{
  "hop_length": 160,
  "targets": ["source", "note", "pitch class"],
  "num_classes": [3, 94, 12],
  "qk_norm": false,
  "moe_every": 1,
  "shared_expert": false,
  "kernel_size": 9,
  "nesterov": true,
  "orthogonalizer": "newton_schulz_5",
  "gradient_noise": 0.3,
  "adamw_weight_decay_other_params": 0.01
}
Rows from block 2 of a small sound classifier, named by matrix and row number. Rows with one number belong to one neuron. Each number is 128 + 32 x the weight over its row's rms, rounded and kept within 0 to 255. All counts start at 0. Numbers have three digits each.
After each neuron's rows are labels from the 100 clips, of 14976, where the neuron reaches its highest value: "responds to" is what is common among them. Only what is clearly more common there than usual is listed. The data: single notes of musical instruments (NSynth). In brackets: how many of the 100, against the usual share in percent.
# fc1: first MLP up (model.blocks.2.ff1.fc1.weight, 384x128), inputs 0-127
# fc2: first MLP down (model.blocks.2.ff1.fc2.weight, 128x384, transposed), outputs 0-127

fc1.51:103106181123113158136172142141179104107168109144170115133102095118136127140121154146106103106132151156141137120130086113149126135155123158142079115137136116069168112070043117099097122124101137185160172127090110068148091128134165123112104080156085082174145172125172114129074126123100142096179058155069135138171119124106105142146086159103063179148143153191189067124138065103125141174195
fc2.51:103037147157184105109131160098084150139116129183124119153119138091156171140104108087149159155150140135112134133170137121128070148102099084125068152099137110130106192145116156117106086137191110099106094124110142174144144141092144097101122097129102118111141185126129129110148108110198098070155127060105102055135023147114123155085208111139151121070086108156105107125104176112107124088126
responds to: bass (47 vs 21.8)

fc1.96:178083107092127100044163076155123058134115126146167156098118116132073145161181121110088164112110206170149129095208189135196106181152112140120113142153093088115139157120116126120087146150136150146111166112082122091103106138115153082109183134159114105128120138162098146090179077122124156153173129136154114122110124226120128082132100091096112158158138148115161073126115127153185102116130
fc2.96:176154111106117100178158172116130134122113151107152110130079107125085157154138137171137097107151120096126138163089129132189165124141122100154214107111133171141122187120138178106115106097102127155168108199114177112137096066094116118056110159062084123087110134147179079105111104145069160136169102163125145118158144125111091127179173125197196133091139154134127057106087107142087172138156
responds to: bass (50 vs 21.8); pitch class A# (27 vs 8.7)

fc1.80:154110138092079100161088121124151105108152112196142107144087200166119132098103132077131091091129109196057126075141199120094141130112129101135068126121185137163082149056114126143161105121152056136112136085139133089074105171128124112144174102140118098136133075196099138102102136105145126072127128120115056130140108113158102131141126167163095126100152165067137086168160164095156161098129
fc2.80:102142029100129139051121054136159119142171125159086064122185168188136128117074129132135072131134160141128122081099132147102131121114145100119163093159077185119124112142126114145087131200111079142129185065147164083129128085094112104130132129129169111128147182133126119122122158157175127101145139109126160177170112164169100116111132157185154175067134162160111182077119131114131152084129
responds to: pitch class E (64 vs 8.2); octave 4 (64 vs 17.2); acoustic (63 vs 32.5); note: E4 (53 vs 1.4)

fc1.81:094125123127134159172099132158120174106169176141088072113083121119117115146125217085117114148108159166105169105179119121077141156106110070139095074054151146139182150117152094115093181111107068125116127146112137090098147118175133114074123096127146087113122086138147081095110215100117185145107145149094127145115144193110222147125157182137114074156111132113111143160127126105108132084151
fc2.81:130106155160102082130137156119155106165144071095147108129096126135103137122070131072105110135143128129109090115077162074116152178135107112146106079070092122171155056127141137089129145113105164106150133128183185121178141090084050144168137115159103183185172090200108080136074112148126127134125130097197136141116116106149142127130091144066127084161117113110141142192120155088152064144076
responds to: pitch class E (82 vs 8.2); note: E4 (32 vs 1.4); octave 7 (25 vs 7.9)

fc1.15:179143109146111127125152184152136111101157130160104104113163183075124161113163167107048119098087141098137125076108131178150117060183124161111107160082180150206134201081158121082090120147072108110193126103154151103167105115175127154153170113172137110109128154188132112130071158136086114093158118166097109134098082138118125096130184123155133165147178122183092103114141105154148128120111
fc2.15:132095091105146122125137044147101127089093076098067095094104153144136119122149203069102103046149153156084127114132144085167100134120161090151112111056084098080168115122158180105164174079129126082102116128151152168126071168202164131129165106083153128103105102171159126109163117110141147136160076175114157169086151152140174141099123158122116115187177125108128141131128164127114112108142
responds to: pitch class E (58 vs 8.2); organ (44 vs 11.8); note: E4 (33 vs 1.4)

fc1.330:137100142125118203174163130142087115107150136196133058122109183166105120109170145139106107143096146125173122093125134140110085081153151117178162153117212127199155118122137160113173162101138101120158112140155164093120097108178131162144100178150094106086142179088129082145129142153131163141091157130056100108091092161109183166063081166154146135187125103113122173116144134099156141192137
fc2.330:094150119127120121153084159176105213172139094109094176161141103134190142132138091145134151168096125134079114159161150118092183174171094109109151063123052138124153166147170109151087131130129134118147149183150144082122126110138168140129148159119137062201177132139073120174113090107148158101167120135136130123179100096149142164077109112158072076121095103085143099116147075143091103082176
responds to: pitch class E (68 vs 8.2); octave 5 (45 vs 16.2); note: E5 (45 vs 1.4)

fc1.280:109162145098165130128133150147129096120127118099107083120153123155124135132168247068181159110132155122165148126063056163111140105142111177070134139123101129099099121050158134092139187127098094103233106127122116114164119125147161106194119176114111107125125143059148160104113163159155128119109155128138110115115162102141140124124059157150101102149112147092114189133138109161076173145168
fc2.280:153078157119127168113103140158093120136116097091118152136152128076134197116098221087115178119168167081107117072161116113157182168137148138145126121122156137110171155160131163145170124146105118056167189116110124127126194145110159131116108126144182080110147155126120158115149050100143114103141100144179159122164073066099060106161151138100138096079156158121165094151127111097103064156109
responds to: bass (45 vs 21.8); octave 1 (43 vs 12.1); pitch class A (32 vs 8.7); instrument family: organ (31 vs 11.8)

fc1.241:172131136159105140107141114174162056127145181117161152098152158095081115124083188083144137132104123153185116165172176052152110125145089126140133148103101141139147142107095095168107139071148170161129129107104166107064168181108204089144104109066096128148113168142148133136123128100106088126161093076164148165143092114137097129108162106146170108091148129127162065078182112164127110206147
fc2.241:127108115137149094144190136111075131083144115141114142159167109126116141082066160136130170115106144159172122144090091119177099134123174064129106137113169136119109145133144206123149149109132110149100068136128180136110113050116110084140149164146122169133110168156214081123156140107165168152115086149110071123102159168119116203105155062091139079086153081123113148184103087134198118124147
responds to: bass (75 vs 21.8); octave 1 (70 vs 12.1)

fc1.93:103187108093132087139098183113075108150122150174136155133089111209089150159097148127128127127077106134164123103093114078134135130079144066114095108127124098113112161120111155081166108142136130162129123140052138166120101118196157101164187158158106083108168059125134088111144124157079220172126057168160092151094092055139155152135108118132101165072136115133117108162120126127111118118121
fc2.93:134149170139163101097191114134113101178169127145146129155138162129131092112115172127126137092168152126128117082174121111159149100169171134118157071114146081083043161106170135156148039110198087150145125136119128140162149129140108114188128158120088068109138193095098135135157106113135185103178174153080191139131182131165120124146166129100181097111163130159130091104134132173158087073100
responds to: bass (51 vs 21.8); pitch class C# (41 vs 8.3); note: C#6 (27 vs 1.1)