A small sound classifier, trained from scratch: muon at rate 0.0087.
Rows from block 2, named by matrix and row number. Rows with one number belong to one attention dimension. Each number is 500 + 50 x the weight over its row's rms, rounded and kept within 0 to 999. All counts start at 0. Numbers have three digits each. After the name is the row's rms in percent of the matrix's.
# v: attention query, key and value (stacked) (model.blocks.2.attn.qkv.weight, 384x128, the v third), inputs 0-63
# proj: attention output (model.blocks.2.attn.proj.weight, 128x128, transposed), outputs 0-63
v.0 092:451571531517548461517503516550542516403586529548568526451465461549461462479449593600427541517503436534485531559479460549519433494468468587548569546466426547457476485478483411609524533494563552
proj.0 098:547552500522482530586544600462521461491550428579406516460567436530539500415552439532532479397479486475545571505497468479497578451478472526473480470453482569450547517561479560440506451479486456
v.1 095:532430432481510515614461519532613429554463506518528467522455442439527461485548429526512582466485478621499600568453511525517463478451422418437512399474523486499502550503502488423498486541497549
proj.1 104:429517466443533528485417495554491483494372480515481414448488508562466441477484463433554503487537513492468496444562449530459477398394480572504523485458530542575530491523528559515481648489552493
v.2 094:501562512580486430485559617500516422551429557529497500574518442524390545466524444494495493518536444521560493485601428529535541548584515506538536540486496494516587509489522493533509490507490431
proj.2 089:506515433513465511486411433514596458432469478533512568427469522462489556522493491577321514421433545403467454488579546473521418471534497501494489484541528439504424467526535525545532384551469590
v.3 088:530480489533477507518539509475481544521546519575481494541509500563461495563517520519421556447459507561558457502574516503556556565521466481460515564587581484559516562457429572433475497530539497
proj.3 105:458463567484483460536513542474558480492503462463522525475501452401462490484370508536516529479532492334502464502431499465526550413436574553518592508489442375491503547523485515532532483513523520
v.4 114:486479359523490483588428537499518450468521513507464479477543546455567518519479395464462576484466468507430515404540525669433565495574496535462572526470521495603461446604490504512489558538526463
proj.4 109:515456547562473530532572452497521512525512471436550477590543528454412533542527597494544468445532507496546489424465458535532516453537495606509498549502507470507510538476499441486511507503560530
v.5 102:494490512458454465508548580511505502567519527566512542411439505483518430491452533510532453570475494553484511454546539413463547524467526518465491540482409497410431404458522467537415473528541511
proj.5 094:399508458506444544399379578537388468562447565457578538539473513532427512549457506445548505546486529470465549476430461465578514488475401549481432482557484553567516546491543520489479594468461504
v.6 100:427527554433409433430468619579564484512470503480488432465523540408570545466483420434513488578589488364528500457393534563522460525504450418465438457524470424491525434477543504477482486419524501
proj.6 092:467548488521427489550479521430401413501462514513459453559450449544488449599585544477529519427560517515489547453507478555512411453469529483557465515440524465495481498511503532583413468585450543
v.7 103:601478461579470560502556406495513540515528426562467454456538533527487454572494541551493565539615463545438516545632477463470444483567445476439538543486454498584556497443586463518562546577541506
proj.7 113:458574434529523442585498641525479474473492510474518485441472468417444374419496468490519498457526529491577502471494563541562626516419506461555524475440501508558486422544380479498547478558522523
v.8 098:500477514609526437506499520531411474407525526478480577576500434459529483530538505433411403457462565508472547523409530568608491472477496532409487551542523520568572502439446551479495528459414419
proj.8 096:589535453472477533586456541448596495572595503483454555562546488524505521395459514447550410497533404441487470445502554476461523528468455493554523556452470464443428534473540431549509555502455587
v.9 096:439517619426509449440427495460537547434529535457546465552461540471566590485537535539510457527560565563503563519433521548541557518451441570455421507581505489404516597491571500503441474499479433
proj.9 108:566537494464494450502494534480466425518524516532497475485522509568513469455595443402533502484553517546545396478515479393492474461474580486525493554380503554518449510415450539444576525449498572
v.10 098:504598520454475411488482462419483528462592460523430434481564462488454508587550466389490452503458600505523426506445514503464499561597534480519468459536499474598446542491440499417448475468501569
proj.10 098:489411489407517519595561408508539423523466556529620489601503564495435483534495445517553485508464469552489513509550570431488466462434462534459558534568482461503544508436479444531516498505463453
v.11 096:460463498467548498462519528552456462465473496512475482518440538463500454527447461537490500519557448404395563525476404463547493498508377456534444495467470486427459495540554423461567569481652426
proj.11 104:549533478609481475453543532395547444482505501453493500548475466538589572566571488533467546481463527553551495454589508455524479521524525497457509431575550551435482565473503606436561412550483564
v.12 095:456521447429482524517433512551517609543504560397515495455495468469534566372509449497475545460551477442515513426552454492516424449465483615445524480515459570573398488520543440486498471526505456
proj.12 107:524452496533551557447541519455491374569525566511386543572467548538453522471541479515476385591574510509525494521539485562494557522511514458485477551525454448489575500561500464487569516468553601
v.13 087:563462553398470553443477590519510524570528626458519493490529547455516464400425498496476510543461425585442513416584574475467438458497448608561491497463509548561560507521524468469487506457482568
proj.13 097:518572498507530505579503469394437409541454478476457537497438415581489474531464439491514450413524541465483481514506510549547545582508483493461497451501503529556529447404473402455550594591513518
v.14 105:479455529515465469497585514433437481479505547419576511524532498451477524564459456522470459501496514498518442512471513584568597473453448505496519487530497574449519496562474507521533497551560537
proj.14 098:437540504504424412488550512489561492479561421480454437507550498501491481426524575433541570539616445576517501495576467491503595535568475466539517456506471487576502368432501460481479566470448525
v.15 098:529558516525527536476415465472525460411550482462437502475418560527454550545546441446505445542556446488337557486568433527499500478469488475467453529572456477498592526579432498559572562567518427
proj.15 100:479443510497507502550441520455559494516585468487575532512499441485595517478375561484495518500513502478620417452585498472494580493563452510486419491477476501497506516553463550487498425379586491
v.16 098:529524503448620518469436542557474505634533422571482537513469453585529463436440503491576544501571475449545545502459480477508504508412503528467588511483442519513578476493621475557461542525522514
proj.16 090:519387558556459473476602568399452535516480458500514452462542500534393480531502500412484529589534473553427568409459437489500514438522570541484430446467517493573499533437494556526503558404511455
v.17 098:434496470477518396530540459507556484533553551500553461523486428595488364488579409421496525548457473527616487474439506523462470540516488543534434547514480481560417440446525516560459398486438466
proj.17 101:481515451500541564460583461500509508453539558469420462538538455502508487531493595530433433457436456495437548593424482550579475600569484508561538471483531501503469654500529543441567480492511421
v.18 096:384470481619509472517512460385432478516556549569542553480476410447492543506451538544505418472565485488488568540607534517549473535522524509455494495535429429574461451451478539491569511503484525
proj.18 098:563427477467480449425469520514603476434485473508542502564423550599467482442517440517436485462511546590458539527381538546464533536473515352470413465507506508470476545519575558431483500504462507
v.19 091:536475536511524482511507442461550411438470521550487464510478440464506480447513476486397473473490620439456493513480572550423549433539561620436585548462459507513483458438561599523453622503426474
proj.19 099:466541620469572606441477448505393563583511486545543590435596520530508459514558529526471503543531431535636499524462473490541445536470513430477520513505556583607484508494423470481505385560520491
v.20 098:595530590485498492536479510528551501494484477463443530600535544411474378438516533518507571590468486543555449558471527510566552482428605524504559543538584539485500445571477441464509558501570514
proj.20 099:405485422596461466522550451464462513467502544558495469547472503493447559487444535454557448552461521480362529459387484528545434496455592559483577487433487460488575583498475531536557497416465558
v.21 096:409532452521476518470520516421574500497540502531517457370505465499573537481546472455519626473478489555530457445437594536513568459454615568522473520455560523535450507467492560485452562407522541
proj.21 092:485419530516459503545466598493462473495437515448508435610454540524465550428496453578558464594500491601528552495456613453505568475476545580424473428526460442492500584481545501439537458546380511
v.22 104:597444411522496396492529467456495484437459426498414440510526533523495492528531567503522528500499501515489531498521449416515523537519471490478596511466542479442338422491541486489534505539627572
proj.22 098:457624492551420571412485585497502418544612509512558532573553539555504525504439542430504476546514447524466529539615549523522498482545601552519556435597497416532585470456508563466515510471433521
v.23 096:604433447438535532557516454506543500540421479572567464460486477491539630448490373505540518508530443384501493454424459517456564482545528534541550432528468436511548523492530474513512553533544513
proj.23 097:539442498516512503475476454496483601562581589465435487608481539518547429509524630563435396570548513521506468575569525526519452569549494518481315408524416483469557425498473579472448436452467491
v.24 098:535525575478455509457484547602621608537440512523541554468587480519538553444455443565493581469520527527558508507513552571497600533510470449568483477527498473540559534450436502561491428499494444
proj.24 093:515450636506508459430490473475420523460585448427495512460441461550606537485503491556605496541548559470493531483496483592472503517579581530508522620454510492460479502575587507411523518494487528
v.25 097:537401435434487436436541483536589460417541593411492496410558492551490466531505474504529484449486474502474562507539476551524442599537522581452568478502530486530462530499473560448530570531586544
proj.25 095:473528492478502613495482430536456571483497395524615466543401520451536518480442533497471486443492502495575510545493521462477526426468484463525475547556534608647483524475519471602515473475470577
v.26 094:541468418591449497463504515550429491543472522500444545518493465470505407582499601505494483486504505408442480562476522466529460578468531469543529560542508505506483491426514536482494521524490503
proj.26 100:563492521433553504525495474498513465463517518515540599443466522507530437481478357457502500464521494556605532555564526489428471537471562535472576514425438431479503479615564441539524546363532411
v.27 100:367454547494502484597508433521490419444458448507456525508524442560560463528483456552533445533495593521524472414467506493488466488466437478524553468462529547546515513473499547495471535599479376
proj.27 099:520505590550547448521440517485572410591610570531474506548469567469548526518461580466516545484531452478494487436432423495499543524581468533468540471544520404435500603533524445542541535384547627
v.28 095:540526526406476552521437428509463591449519479469490566504464542527592567540529431472465535528522396503557502434480370472482482427491562527491601482532580540542451498560446560602480534459501508
proj.28 092:597482434502490439526539544550524467557523466569480509528588480459468437489601443548528537563534548501508445586486503429483446584506489522592522417448505511494525505430524505450529472562609522
v.29 106:466483420473578506490468596529508545498531427351504541539501459533523536481597504552489480469558558471392430491496531474500538542473528439521384537521494518487456518547459418523501533547577432
proj.29 104:404514534493471529475600503496479504473515443543507453488428570506467490505515506465408528671517467490527542510483545471444394523429509494510472532420493466470473493546600471610549522552505557
v.30 101:463545548487513640494425570516491522510484487554425490551465492554513445496449376435474540445557512532564464487513518522510602545546543516558494602467627497494503485538561622581491396533543520
proj.30 094:479512472528467551505493588500478440447472503475503467535498467451440555490464439558546557411475512478518413649498483477561477503554451512594473414515470452533478409457506528539477623440483489
v.31 089:488578481515556406417459560377491426617535491515435538489511481502598381641480532535494534541496515479507543498506468554419566450475523520510520580453429506509520590491436502517516566465548509
proj.31 104:431566482488457544533507407489451492538495528453422459467564507513401554397431527462533501486554495452420530511557576444579482561502505566376442396499500499521530497462405451397492474484464437
v.32 100:451427500457552462470518543592579452471532472526458501476553508558494521609555403397572452504513576514555487418453474561591475403537517490434492520517516529466463506465557439547530504489457500
proj.32 100:483497427485475530437496546440446510471622531538560540555466479491534476541536487483636533489462529530510542416315479564528502466603351563546484536438491485422397512493519498569457533580539449
v.33 091:388665377423492444524395535514590452540526454474516589482540514446466445581426537417552495499479574495461396465503510488528447508541516449441577608472493494513457455536573511524542428421459480
proj.33 100:572474464559579463540574592538594525502411443506468631465431454515520500517565459567457582477409452505477511510484431612535532483521415505506552477518466535561555626550482445562460589563464443
v.34 101:491573451424395566419510451489525495476496446576484490449488459462598392499459467546401537487519543461461449477533480511506502502487556481498581518495568511492542547502462555564493486437491414
proj.34 102:517461554513507464562485455488506529485480441526492448453471427504421521539535475515570483469427537394463446483536543538452496553445459491418481439478425425485560460435526409527575443448380563
v.35 103:434484367585467501437425445520491471502472451569432473529483495540484439432492498477489605550575536529534449516538576522500575465577448446492555447528498592527490515575518450485505511531406494
proj.35 095:499470477516484516407549540501521480480572433477502506470555486506451475509597479468472495525549490497484494489483616508433548537444532481564527417457469465433591631505492527593526476477545537
v.36 112:459461495551609581443535504453438461449488442484564547494481514381561534549515494475510520477441541515487521552345524516556486472477566507439567512582500455473539513511470469492485460539526429
proj.36 105:489483496495380512493486610451535633512299513507338412567476540461512492517406511503497396502471473548417529454429533490515547564568468504496404486562528413520599562518562514520462516517532524
v.37 097:528371555509494429554524476510507468510513494559550569555581538540441549437446506564467536471512404503476492491553549482564639579501600445621497456465559474576483456500555539560552485401582495
proj.37 105:542503522486482554523441477461607548508550493498425553601522458586534476426497474513492484477569526544488428577540405506547530542524516510483531450461430489437545542498487561411478479534546419
v.38 103:422501499552567519418525393604543552499527524546479410518489593518478444470561511506516518423495366549429460486528504469419477448487358481544536643520418517559607505434553526523514428493423532
proj.38 099:491571439488438462471547548468513482455545505442628506493570510490459549482524450525518478490467453455507618493495473477544529569426525474484504532529494475595473445550513589563442422547496538
v.39 109:505452490498506484451566470499628529472555505506561550483392454509380480458614510509598505464544496489520507465456440536527467531473517462541560503465615554414485519553456596555524423561586527
proj.39 092:405571526516551533459438431446459584401498575477447412510618520557599540414593479497462468408454474464563484465595528446436591461534470417612427472514519527480516515506470482561477533558520478
v.40 092:532510542560551468487404502538499540495611525426497509586451495506469489478450453512524553435537415567456472426495447547585476387500559492439489629435511504577535440547481414425455495554474477
proj.40 096:502482455474529564495531445518459431450470464508561507510614531506497570422402505536540495476438524510514479414485465446522535546410587506515537464419497455547510475519592501475450493462498548
v.41 103:431403500501519463483569487556515482560551571534442468590436543521465471528516509487533454462461483456460523426525561554546566490539658386565527577416436502581507459435470459517527531493482535
proj.41 091:456476434501523623521408480510427584545506562533478500497599544523513377546488437500475435509434429523449489461565547534494570444432489538535414438556524450511455545569561554564465450414518482
v.42 098:459507633552422507513584510461539496586538515461501458565482459494533403568416504471480474574429462492548547598579528478517458502523567508470469545452409535531552533332433490478466450524511535
proj.42 089:492402439579534484583474429533436549540498522474444533466507528467431585484435421546542451395513585523498528506471625456448502523569463518529500432520516503500528468480506485432536488500512489
v.43 102:500524480486455631541509515496361555451542552540518610502586502482620595564467503492598454455519580501563492577518489447431488461498572550565460523519468519576495442531468477591541531460525452
proj.43 093:452468506372507506446507451402615458496446532622488516589519540457491424475554527539489422510508481480520370448472486501442470493557549512472466510392537433469489463521529489470517534501449575
v.44 092:492521471467526563538509469382477386480481441507438434478489548544550466511572524575479535451477545560580426524528532570536557467505514487503498473549499559513521549450504484477469482418474398
proj.44 089:425506423542577475490535561469493526404549568552530526464510527420404499538566509498523455463519508487489509512481628617464425561545505548465500442544526502510466472500479505527542509573493556
v.92 105:505510481488546499537575469583533476562507509487511569465553524538537550547518569421570537434569507547525522481483489482556560471562356449483543413481461420500582535540436525528446535486406474
proj.92 112:636463607456487512492429541476535484510585537421435475493408533523541473518475534504504489574487423532470463532529439526619474536477515469532595513533453529460510514468592497467491542471510565
v.93 098:472489536541534562448528445532529482441537526493522605506521447502458453553440442445510489530493537494551501482522547487378558527500486487450505535512495501556467523549423408562500482541547549
proj.93 102:521531502557439468582512445504544606563511594454564501441598491569526528469559488554485487456463520487487548454483465456570548523467553515461547398468516486508486523561489604516411504498443535
v.94 103:494547479469517599457460506569525541453506452488470427454470504542514432425483496515461456549525483528458529415496420455428409548473445524497482631494387534540431546447492557522478509535581485
proj.94 098:494496486489558474530509485504487510535511499449515439435545500559490532493496522518637486500544500475511571419515539549551552473501377485494510463557536478519558378396424442507513437471497617
v.95 095:554463560448567480498530391511479527611563517552511446512379473447397505643482576391546486513449487522408489552464521504485532484505555450471551516457471429479561598469579476477567468476449486
proj.95 092:471479533459464426414496538417490444482487528563416498497578500439514492469400448457489505449446472533577445476507552466476529510552395445488510481576481472622596514485500564465465517522522427
v.96 100:529542521530517574475485576429532492431551497410638480492447452438485434521466547512402517550537428552462502444526549531439598450531510562501494477491530515369527464517547501466610453445457475
proj.96 114:566561476446376466521510516556503466509415431548558529379468494457516560485528549562548522520638553482502449465522476406551556571486540552502514505510555561542537517473495534474427413560419605
v.97 109:630492557553488490467521431479515565439562457501488409544469578531497579540534486523423460417508530439604511565548571605553449554489403582511520510470503470438547478528484468545575482511495588
proj.97 106:426513517504561480649451449494481512568544470491516530499583472571634453449507505509575580499532574461500505508511490593498563530536560520434578472499468498545461512602556564602544568593560482
v.98 097:517464543524487528521528550505481547395474596467570474508493426417453558471545455574541460470387473497553517491499372498599429452533511494498471427537504516469525473476523497532597486455546428
proj.98 104:414446544457456458447442530468628470399470492481493610569472445425487422540474467549538458481572497482504385386555487541497460454579509478531498541523498596497494526491551489483562431524560491
v.99 097:558503501561480498481482557485584554393454520453529471530552422464472585470498484570504455557520475533467583595593432406502489447469448521555511420537551580443386509550514389505585515515421546
proj.99 101:449448471431576521511505460510477499466426401417631496489436457533531443595463521402507402488542527543458469571414474491486436394525542499454547468531480510453528458562519459461532417459478545
v.100 098:499504476539533496435489542503469524531456486441447504543489627497453588484487487504539435491487566483464466463503513461463592410497537436548589464483471428575537517413532577560441489439507505
proj.100 103:477549522474624533516587485492503550449429624517482468467411601521563510476576567527507458567539370492502574581527573569481433462530446590447512570566462519444436548527514475500467476515467492
v.101 103:531513510491502371416434502444497434544483498545487520384504452520488467560510448455500432488487518504456454436613496493507432614445478629454484473516567526476574514511452527525506529451496438
proj.101 088:510462502533528475573418470477498401511508525534513504464519457396458466421508454535471456508440545535454492472560474564535592499485388548338426440530481425545406522471488535576476500537490519
v.102 097:494487468431534534509434499474484484513532470474450628410551538510539497517439553459541520418572517389479462452500419443542492508437535517572505473551463345550509502439520533451529390502562491
proj.102 097:506421539500518519453510503537442466553449511522525487503501490456504584580478461502423613504504486501555466547493459523551562602552501558480514582479453460567438476593577485450475531538430481
v.103 109:500508483488591550583492508463543566494397518511493457496475481604489435442590450420439473466536486485535470543521378417489506493396491478494509513487444625508488517466571470482462581527451461
proj.103 090:533504426529521499516408516454503444524460595538566498562507553388439432496496450453403427501477557503478519418474496357438409485478473530479484529515545494594480434459600532576543471506559398
v.104 107:549567536547598470518534560517473452518508568561471528506526559536413461501595543490598612447516469489489472480498497445519511474586588431471483436503415534558527455452477496472575588446508432
proj.104 100:520534548376428508448486446458489506463432519517456436477445529458440504504467537544489486449495548524472467489560489448498514525473537471544536547503545597509386480433598518514537336481450480
v.105 096:516450492482562492420553466452439491504516463477422478456423472571581543551555467492541494434491495469515409543555509492484539453440553467480539477441618489575530492421503512473563448446524570
proj.105 105:518398498518497580497539500558462529505569559407543514502442496515528536529502542522463537585513506548418536593424478537483481552577533541425458503467423432505446564482438511569458464566484524
v.106 098:463466418534505478511467498544509474519467477455469468492588437594532459547520339474487541496481520526528528566572468516498578566461464580532474455533532518525503486380485474568497487459504503
proj.106 092:673564445437531534561488485494522529531629393528465485469435516519478524476525497503525441625574611481549525522468437561580498450497500527476440572512403478425480526574583534569467542468511512
v.107 102:480517454422511446545454460382498491548537438508563422485517485480445398500478561491442518498519517396407537513504487514436509528586488376481577504465506529529480563479579517481468521401531546
proj.107 100:496475484395478410510579564541549481442460481528563506415541558528440521481470514551506565395489513493547491534464542514558532447464502516446577546584563457470566478506408514455511512536488502
v.108 111:537541435496479612499536466481448468481513568514505451466430438517520506521503471412393520494440510501551493517536468576542463532546534466473523540497424372595506450504534495520518447459544505
proj.108 101:464375514507479511552397536511585575489581518513570510576509560467445532596453514553525516366507517525477436505450500508413502600493444473460517526539477530545499555507549525519487528586516428
v.109 106:543517471467505485415548492608496533501521493500424484501438496456528559402500545464427525443495390410488481620547493554548574504464460483543474526416520484519423444547577398390568596483503426
proj.109 108:438490523565636597508474529478490603481470514479586578430601419530519534543492488540563533497504487514419497552445563461464553531510539476517504490442522571530527531579528619541516444553532504
v.110 110:544538586487451469488519470456468452558418524572470469497579487488549454573498497500452510519561516466605456499499511524538597487567525418575462539444426526533473498566450507543459443552524490
proj.110 108:549470515455535500360569547497472510499537469522441485499487566504506568409473477414466457485441573435455522517591534398504460539425443495451572477599448476493489516588495402466490415492527552
v.111 107:559473501568478510515462510523487461434488502428547471555587503461543428501529525516416516511485544564539441423474481456353449447612533492562499383569536577464456440483548531415497527441453464
proj.111 110:557541523467366477507461513482503555536489529449473530493486585454499562508439562572503498526425512486509518474581660498480512507452590400489543520515457528329535479477555488513473476424562415
v.112 100:478474549558469451455537512377490472452577432614497534612500457450475482475477559514442547425387502523494560547468511547535458472478495503480501468473567502513493511484514490522502475553481431
proj.112 099:533553463520463436528396501534426509539449571545445472409549503539494471545536460484495432464493566527510475480551479401528561526529483496512590490587386406525564527463488605518550430511463530
v.113 098:528536500474517528513571589518502438515508507474572533447485554535498538523472449605540415496524417481570419497514519524549451525514417484492443595466488513524442485601501477475594491515471521
proj.113 098:505429501461467478488522455407554545428527418489518482528396476472596508531519449412524617454385586504508511539460475503516540609416437522486541520524447594484539572456592453562464472534492481
v.114 101:477495400627507520551578486502427548520493527493418513472504447446441304547586487519501458580484493482467484532461472510489486386497472460441561436490438531469586443462473456460504507425484567
proj.114 096:465475481455491513512480537494531432496502390420563451510516563447533539484509471473556425569549439502530484509561564573417467529509579489460588524477572469459539536433512520488469575521416529
v.115 100:509544586500488462568557501569555459526532464535461487508492618475545483535428494502510516421541420548455478458548501453487475460552524492414491569494492397471503472542446395484542467496517583
proj.115 097:522591536606595455516442597435474522513497539514616534515562489431481440458527521508530514531480469600505537501423467543553558575429475540526520474589588573481534541444601576522497417472542529
v.116 111:499443565481438589543507535502516483512544526563579449478524544523511468515509463487466508464447588478503449474498566505528509510557495567540499525525519491442517589606557457489403496561449599
proj.116 107:499536468531466481465536588510514482548448479501525478537460510509457488526551580470563500432462514557482542373490351491499484568469484475431431508533491411584463469419459494487446533513512489
v.117 103:485440471506562517525478467525527506395516533542525458518447493453463404507547562506505465490466543494474591446564408510520485530548561485463495532532518457480587547562458627455572490408439546
proj.117 101:516512522593489497452449477570442490507452392496480593538460513396391517493450490461496501479513508464595463482522517514493465417492508570410557447395495579504477391397544476492471443546547456
v.118 109:448520541488548563494491533449468559453534430478524573531443438462392488584533533484611459428526425479440531509588458519481455470530539505492492537574517450528488500554500595471445417421483534
proj.118 096:381510540482504445475544481570614549561454492576518523545594435501531407460497492482500521522411496538524479437420498498418491551525451554530415474410609486461524512493523357483530500503475530
v.119 095:489389416465503513487473552475411520532478502420541585535454555448583450483487471409517461531613506534404459499463542564479438434515411499474484456411456530521527439534531499418513553528537490
proj.119 092:513589528466548583636462517507502520536461480537509459501357471531484541405542586525522495454441587477524530442456590489464486497542503527553490444489498445496408507544479469545455564487497385
v.120 103:549441526490517462467446508428536488488560519471542525504552450599442444539507583518468413456535504466587519556478438509464501514495460558500622521554467494456409484565511442487533535490488534
proj.120 097:559435613542430476520561508390568485533484472497426602513545580494489563434359461562469451495465512531475434555419512490560505466528511334497468443448548497439479458497449528435566545450481485
v.121 098:533537484503499583471511592612572522451497582442530510534518487514482465584499437564535489465501442519586498545458456472474585517425430480548519519453440522566563531470450501436468489527583535
proj.121 101:464374479530436517535568413451522448458467410449485556448536464468506455545505496495530504495409524513552482491543533523585480515527485510408530476441464508446485410556506503589547493497525405
v.122 102:568440413505547483486463537492544443471468517416546575486470389490461542562591457414469523428498556454432440513532504532490543430565556507515482522467477492531467575480513474429503491502523514
proj.122 104:434532488448409493433492431496478462475452498479523437469510518534606483536531513500495415493377514537567562538459410474471507589480414550501580568511565510555418477464533500545458573485480482
v.123 101:418509510430608443528562532505448455415505640501545481525488475430527439447494504492465542525474529408457551382540570402443480531466589541495451547514526492527585548519506507568533509488586425
proj.123 106:499533497574403620467451428573553417433502424477518489556431513497403543532528500486476448491507495556554498545426473462556497556540535541520587586495494423493495407490493502566491483422403492
v.124 093:485545529490372527436512489511571484539570525464498482517574457576555517549601403503451539523538428532516504366549428503430483451567495467530444561500574525445500466425519526474495490572540531
proj.124 102:495596533555505548502387465508435516592488495487571444434507567527512495495474547449429507474475495467480463522516527466536536503500555506573540530464456593404539542456484511578407493519520424
v.125 104:484486489467527442542491454538565509509483486505451499468495512499535504511550461488503453524437546555554482519409508395494438539561449467521505470465489425568600440516530545578457465452461427
proj.125 105:523459400507511511507511494439451541555537456553513491441513546486519562519497410557491505452454401533514550486509506510502372556521506506571599539503535542453504523593494504360491457488530411
v.126 095:440506500535483525475543496580497451461489566476508464552492499518458578444368409537515390517461477516514412479502584512471466485546459538450404486443504459462525394611518461455457558546492469
proj.126 094:433558458444431603523584484523541524620481439419517490464537461449509496555538511490593529463523396482422488407500531459548432430513515565562563474505481522553455501426517509614480476532497517
v.127 104:512498496483480550476466451584577554465488532493580591506513490524572509493490601562536498512530455454491459433507540398492517549428472491592511532507498383444527553545488500378585516499546567
proj.127 106:565442609559539464515514481539469465464512518422539469533578368505548576590502518415452514587435481471509613496490466533561509460522397547480617507504484531589482449486489454529495501434526458